Rows from block 8 of a small image classifier, named by matrix and row number. Rows with one number belong to one neuron. Each number is 500 + 25 x the weight over its row's rms, rounded and kept within 0 to 999. All counts start at 0. Numbers have three digits each. After the name is the row's rms in percent of the matrix's.
After each neuron's rows are labels from the 100 images, of 14976, where the neuron reaches its largest size: "patch colour" is the nearest of a few named colours to the mean colour under the peak. Only what is clearly more common there than usual is listed. The data: capsule endoscopy frames (Kvasir-Capsule).
# gate: MLP gate (model.blocks.8.mlp.gate.weight, 576x192), inputs 64-127
# fc1: MLP up (model.blocks.8.mlp.fc1.weight, 576x192), inputs 64-127
# fc2: MLP down (model.blocks.8.mlp.fc2.weight, 192x576, transposed), outputs 64-127

gate.362 116:525515484512526480490490529508517489489457498478551445520462485496475505509504492465497474478498473484549481495484502546516522468499491493489537510510476492524488487498457524511529478457491494
fc1.362 111:492533481492507498488493522522513471527488537465505493510466529527460505476486525450522490477466526482513496510475508520505470516503538509458507468464497490471543520515533525490518527462510500
fc2.362 114:509505529514465479542514471487441519493518505549470481478515456506512496555534474530525516519561511508498490507540498460523522510495490500494474508530457447540477475463505521522510535476481517
patch colour: black

gate.486 094:468528512488486509471522529521518490490480493484481490428535515476480522486498488511533537525488479538504478491510519502514530541475507467470494472510516484484490502489478479483469492516544563
fc1.486 095:457547509481472517474510546496521499419441461492476488480526487460463470476509504540531529521497458510527512512502502503521541501502498450464505496525510491475521491501439494487472443535550538
fc2.486 093:517541517490457488501446543483466486514479455497441512530470487501494492514535575481510509461491548541455514524455530505551539501533495507485512465521521481528511483488520503492481519502481474
patch colour: orange

gate.455 107:489512504516505492489515523505538469445559492484487474486520505498486487481485488548484475509509530527502532520517514463502482487473528528466516472508507490482523508453448497475463490510511540
fc1.455 094:521464478514500509529494480483491494491508541516515514601441480553500473521521505490483440516502505464495485523447513506522497442493515516507508494482468502537543552510486493530501476461465487
fc2.455 098:507492490507516534501509496527522479483499531529547477521477499519502541524471481555527463512490476446527485459500491501512502457470475511492469522475498498468525515498503505501490491475509508
patch colour: pink

gate.510 094:474515533502491454518533489493529511493519486523489521446548456502464489522532504468515484517474522464525464489477472505497548546474474450492524516514519500484473509512510499507476491502526539
fc1.510 090:497516519467510460490522433545475573534476502545524446519499534512495510500486514485502519523482537492515496499499466501537521507489460533522467516476532513528528502536525508491453513512471509
fc2.510 089:468506498505456475490499470483519496453514499531499477524525481491492524536529477500493472508537514493507472508493488512514501520527487490487519530529465473471485465506489514540538471468542512
patch colour: orange

gate.38 116:499553490488513472488544506512513509494489457498523462509492500490475512499492512504527503520476489482550478488493471510545535518473483508486498521538527519487516517522501515471502520542488565
fc1.38 122:537513428500470499523497519446517459505531507477517457509497488508477522545480515531504474507530481485488487500518496452498509494462505478470527492533458467505461472484488483515489504495461502
fc2.38 123:486492519456488481498512526479494510535464517465499459500492507483442472470480512452525530509501510541515493496488521489502533474491509496479496460486488511467496542498494510530501496495512531
patch colour: yellow; orange

gate.238 110:474545498449519505485513546509546493511512471461502486457523506462490516485472490505551499511489509500511498496542505489489491517457522523436507483509511500462509479493525509473467537516529537
fc1.238 113:455504538531478483501445521532539498451524483490502511451547491467526508487484487521489489451505528528497490512513522516455478522530510486512530500518496497472488465481487515465510483487526469
fc2.238 113:495506479547518499499468541481491485480530492486465504460505524530492502497537485491450515456505529527491516529518503490487472533523539472506534491569485484562511490473454517500521499476468463
patch colour: pink

gate.10 094:494513521489525471520513463475479536551497505522511478463490521508473498515490496486518511528469555518522505518522485494510555477487534529516474493468498532527476532509537509497487536481474533
fc1.10 085:493487495542521502526467508519556493483565460485533569472521483568514494500509501522484482486488505459505501523545509526450461527472522483483517493498502517535523502497493501436467464504489483
fc2.10 085:499541566466493458516478531496470546534488443532490478495556455501488531543508503480472508458485532475507495509481518518513523524507484485474516504497495485534517497509548536501476501498511516
patch colour: black

gate.283 107:477526495548492505509540522542502511488469443509502506528459529554505497464543528496500502510488507533495485508480501524563524477509537523499496489513524515533528502474460509451475425541523515
fc1.283 115:463516527501462492521506479514489501475496505515518500493516474488485493517478490495531496504486506485521491515491499518483501509503537476505481495471516531472501560511522538483495494496535511
fc2.283 126:479521482498505507496484490522507518467512511516529541485519522503538499481492516512475518465460483443491500488487484546491478532545461476534497532511515487499465449529476478483520478498511455
patch colour: grey

gate.48 102:481515506471519487483508535516512492527522463474499477455517483449501520518494504506504536496523489529527464502555511494485512537444500517443510466507518502466467495471539508457474541513495532
fc1.48 104:524549478495509523486512493515437505539462491515507476547443522505515516505535541489538532514483478452527494518511506519542547493481502517497470489488502518547520526518534486484522520491488514
fc2.48 099:523514511466462515515523491494515501503470482492534481543482485454492515515471523517546434520487504482510464453459480504528545457462466495492525523500497492449490489481528492526505529499534514
patch colour: pink

gate.522 103:520481534508511486475508475486464512488508540518494451522477497521483449531505484524453467521531517535541513530531499489516494491476515514511492499513479497538525539497511504510515484466459526
fc1.522 095:487510476454466520442502486468564496474485508528475536506488486445529493548528558531517475489504520441464505511485488509462506543497466484504498510491496500458455507517543508520506524513542488
fc2.522 097:527443510538521511524480483487495493506533522498513503501478536558516499499480466491450496502501503518502526543519499511458452478508531511558547510482506517504529534499497507499504473493481482
patch colour: black

gate.533 125:503521481501504478478510540506547480516531475482519482483513474467505508529494509504532504505494483496525469508541485504489498535436543512426511493511498490481485497508523525467487528502481536
fc1.533 125:519532441505503524478532494476477489523465498508519478575420512514486495510535569505535483513476473487499513508476493514532538485483501498498470498505503526538510537526477486518498506506464510
fc2.533 125:476502525466465493523524468498521520502452507499530489534495484436490470527476496481561462537502504496512456440463476532507555470478476497475515505502493489449497496506535538535516518498535522
patch colour: pink; orange

gate.354 099:483515531529517492511512516523502473474519484496461496473524491537458501465515448486478543518501484514521515493517495499532492532478520492467519495519508508508543514479472526462498467518534551
fc1.354 090:494494500469481531504532501487538487453509475493513483454541508488486487486484485544482495541536455528507507489540487466505511497461477459472508505495516486456486478472453501508475461552531540
fc2.354 091:487516497483498494547481533508473492498455471461499530501509513511509511450512560489498524478498503531469491499457515481508522532515490472496524472476505507525477481489483480497479486515540473
patch colour: orange

gate.204 067:472536493559490498513501493512523496479576548500510570520544467519511530540503462508509478502487505420493490525521499496467438560500533434461483488524492489494454497524484496499513497462497528
fc1.204 057:507465499535521477485504499477533505497546508496489522483514519506487516454483501454456537489483495514522513495496490508481490510486530482508541517505469466483509495539482494540533453488489501
fc2.204 062:519519480443514515526536501506461519502527499505507480493488490517473501517509472522512494571487511491527494510499509471521556492444498511478450478485521488498488516519528501489486524490531561
patch colour: black

gate.261 121:476551496465552506481536532510527485488511501469510508471478526530462513464503496482532510512481488508522487478537489497535495538462516482464499500527532504514530516494488491464499476521537552
fc1.261 136:489480508516523512467480511538519514515460478510516517506500503513522474487517510476514514467449495518503529498486515545482496486536519495503489496448519559491515537526491552484493520517518473
fc2.261 131:503526498558482491502509482509502478477556466541474482488535469471517497536522510549514480498524497478505478504536508497490507531490511493494507513537481472527489460472496510480489524501489498
patch colour: yellow

gate.302 091:506483503507516509535516488480457492490516540515472491511471510516473467521502452479526489532546511461511507517513476492541497454491480501473495490497484500505502526490516539514525491466479540
fc1.302 082:493476533542517502517485552495501466471482495467519493529505496527466493502487413483456460490508475521547493509510522506518492466507503471476541494535483504491526516456468478519519453483507495
fc2.302 080:480571512468481491493537460544471558499480465546452492481491482474468480474521491471532546538470486481510488464477462549530528534528492461500489525529515475478491461496504498514529499513533513
patch colour: black

gate.430 090:488473567494515489532493527480483500455508455495452511482560458512519465523520451542460525493541494496520496515528531494521497516498470519462495475511514502492539499452492508480473460544513520
fc1.430 094:549447525510495470542476452482460519509495483549500467534519469527483489546491485485491504501493532502497509507490493483500519461519508519533507495445529528542487517540483517508470510488461475
fc2.430 100:463471491541482549471448492488527478487519516504505536502504493510505504496479449507509484464524477476513516538520525530454462498519544483505503501481491522466500532489471517480534474470506486
patch colour: yellow; pink

gate.199 118:521525520505476515500541474516467501515477483545505483554490468494495521521521479543533494544488485481501493487498486514544515501474486499500463502479530514538514522506524475495460517526515555
fc1.199 124:513506538491515445521500496486490503515465525495506447532492483518443460521516480468507464500492551526521489510473505516528528478492532529480535490514474490519548513504515540514502492475479528
fc2.199 125:480466507536503509504518482511514479466530535529510493463532472538526488538521455558487492529530475514520527552534518484480485528477524482503473494481477495509526529488477495508480448484501520
patch colour: orange

gate.498 115:516477478501524555519525530483534432457506467473455541520467499518519469482548523516510460533537507474462540534483501488511494490496534514472493487491505506505520503435481499494471466538529501
fc1.498 118:500543478496500508504524507432493485491506548491499484494470520482446507510502500496517495535531488523511469488491495470510538504471499470471501493553466465508486495489495465555535518476536532
fc2.498 116:519476481530505503504464513512491474524543523491489538485507519520548515504463487527449526472508455473527523564528528499457442529520492494516491494463513518508493494515515459476500488490476472
patch colour: pink; yellow

gate.553 109:523498520526494500510523496517483520550517473536480504483536489509492543485486490493481541510487480481493511496539489480498500528488474481498484501467509493463489479514534519507473562544490515
fc1.553 112:483506455516471543489502497530501491505519510510477548555510518545504546502512491523513470495484494450444525506470502513502465516529472471480464482498522508490480513499504508494515541488503500
fc2.553 110:530510473494502522487522507505505482517497509493484514540483521530478536458499488476522470502484535493486487500468493498543466474515502491494511506503529493489496503478472449491509528474506510
patch colour: orange

gate.295 064:474510517512484470476504480506545490439542496524460538497526473501488473500527511482456483493507534479483488486497499544470483579501506457482490502538493505476506502488482511506502478519533486
fc1.295 059:508507478486469513489524481479523487498483496506577489454505490427536469528475471515530469533495453527565480461534480497502515492449527499508496523499484497508484491530479506488488481505516520
fc2.295 062:483524507513507517507488502508495465485497468524476510518492472471516522512549525542528485477521503459477532515517548533475504505552507481508517478499512528485494525488508495473493496511506468
patch colour: grey

gate.319 100:521470487494520550508537525493531461456491478473480555523445510486524498485528516549520471528529497483469530522477491488524481491483523487488491491503518500516498518450491479485455458533550509
fc1.319 102:511481536494501515494479479574476542529487460531500506511496494467576525491467502529497518486481489451522495497506491509495512484533444549546483509471550519472503494515531491451496508518473475
fc2.319 103:486568540494494484513515516503513521483467474493499495506511476446468515518510508492555495498489532482480452461479485510530552506495502509478502500529498477484498474495518538506518549487512510
patch colour: pink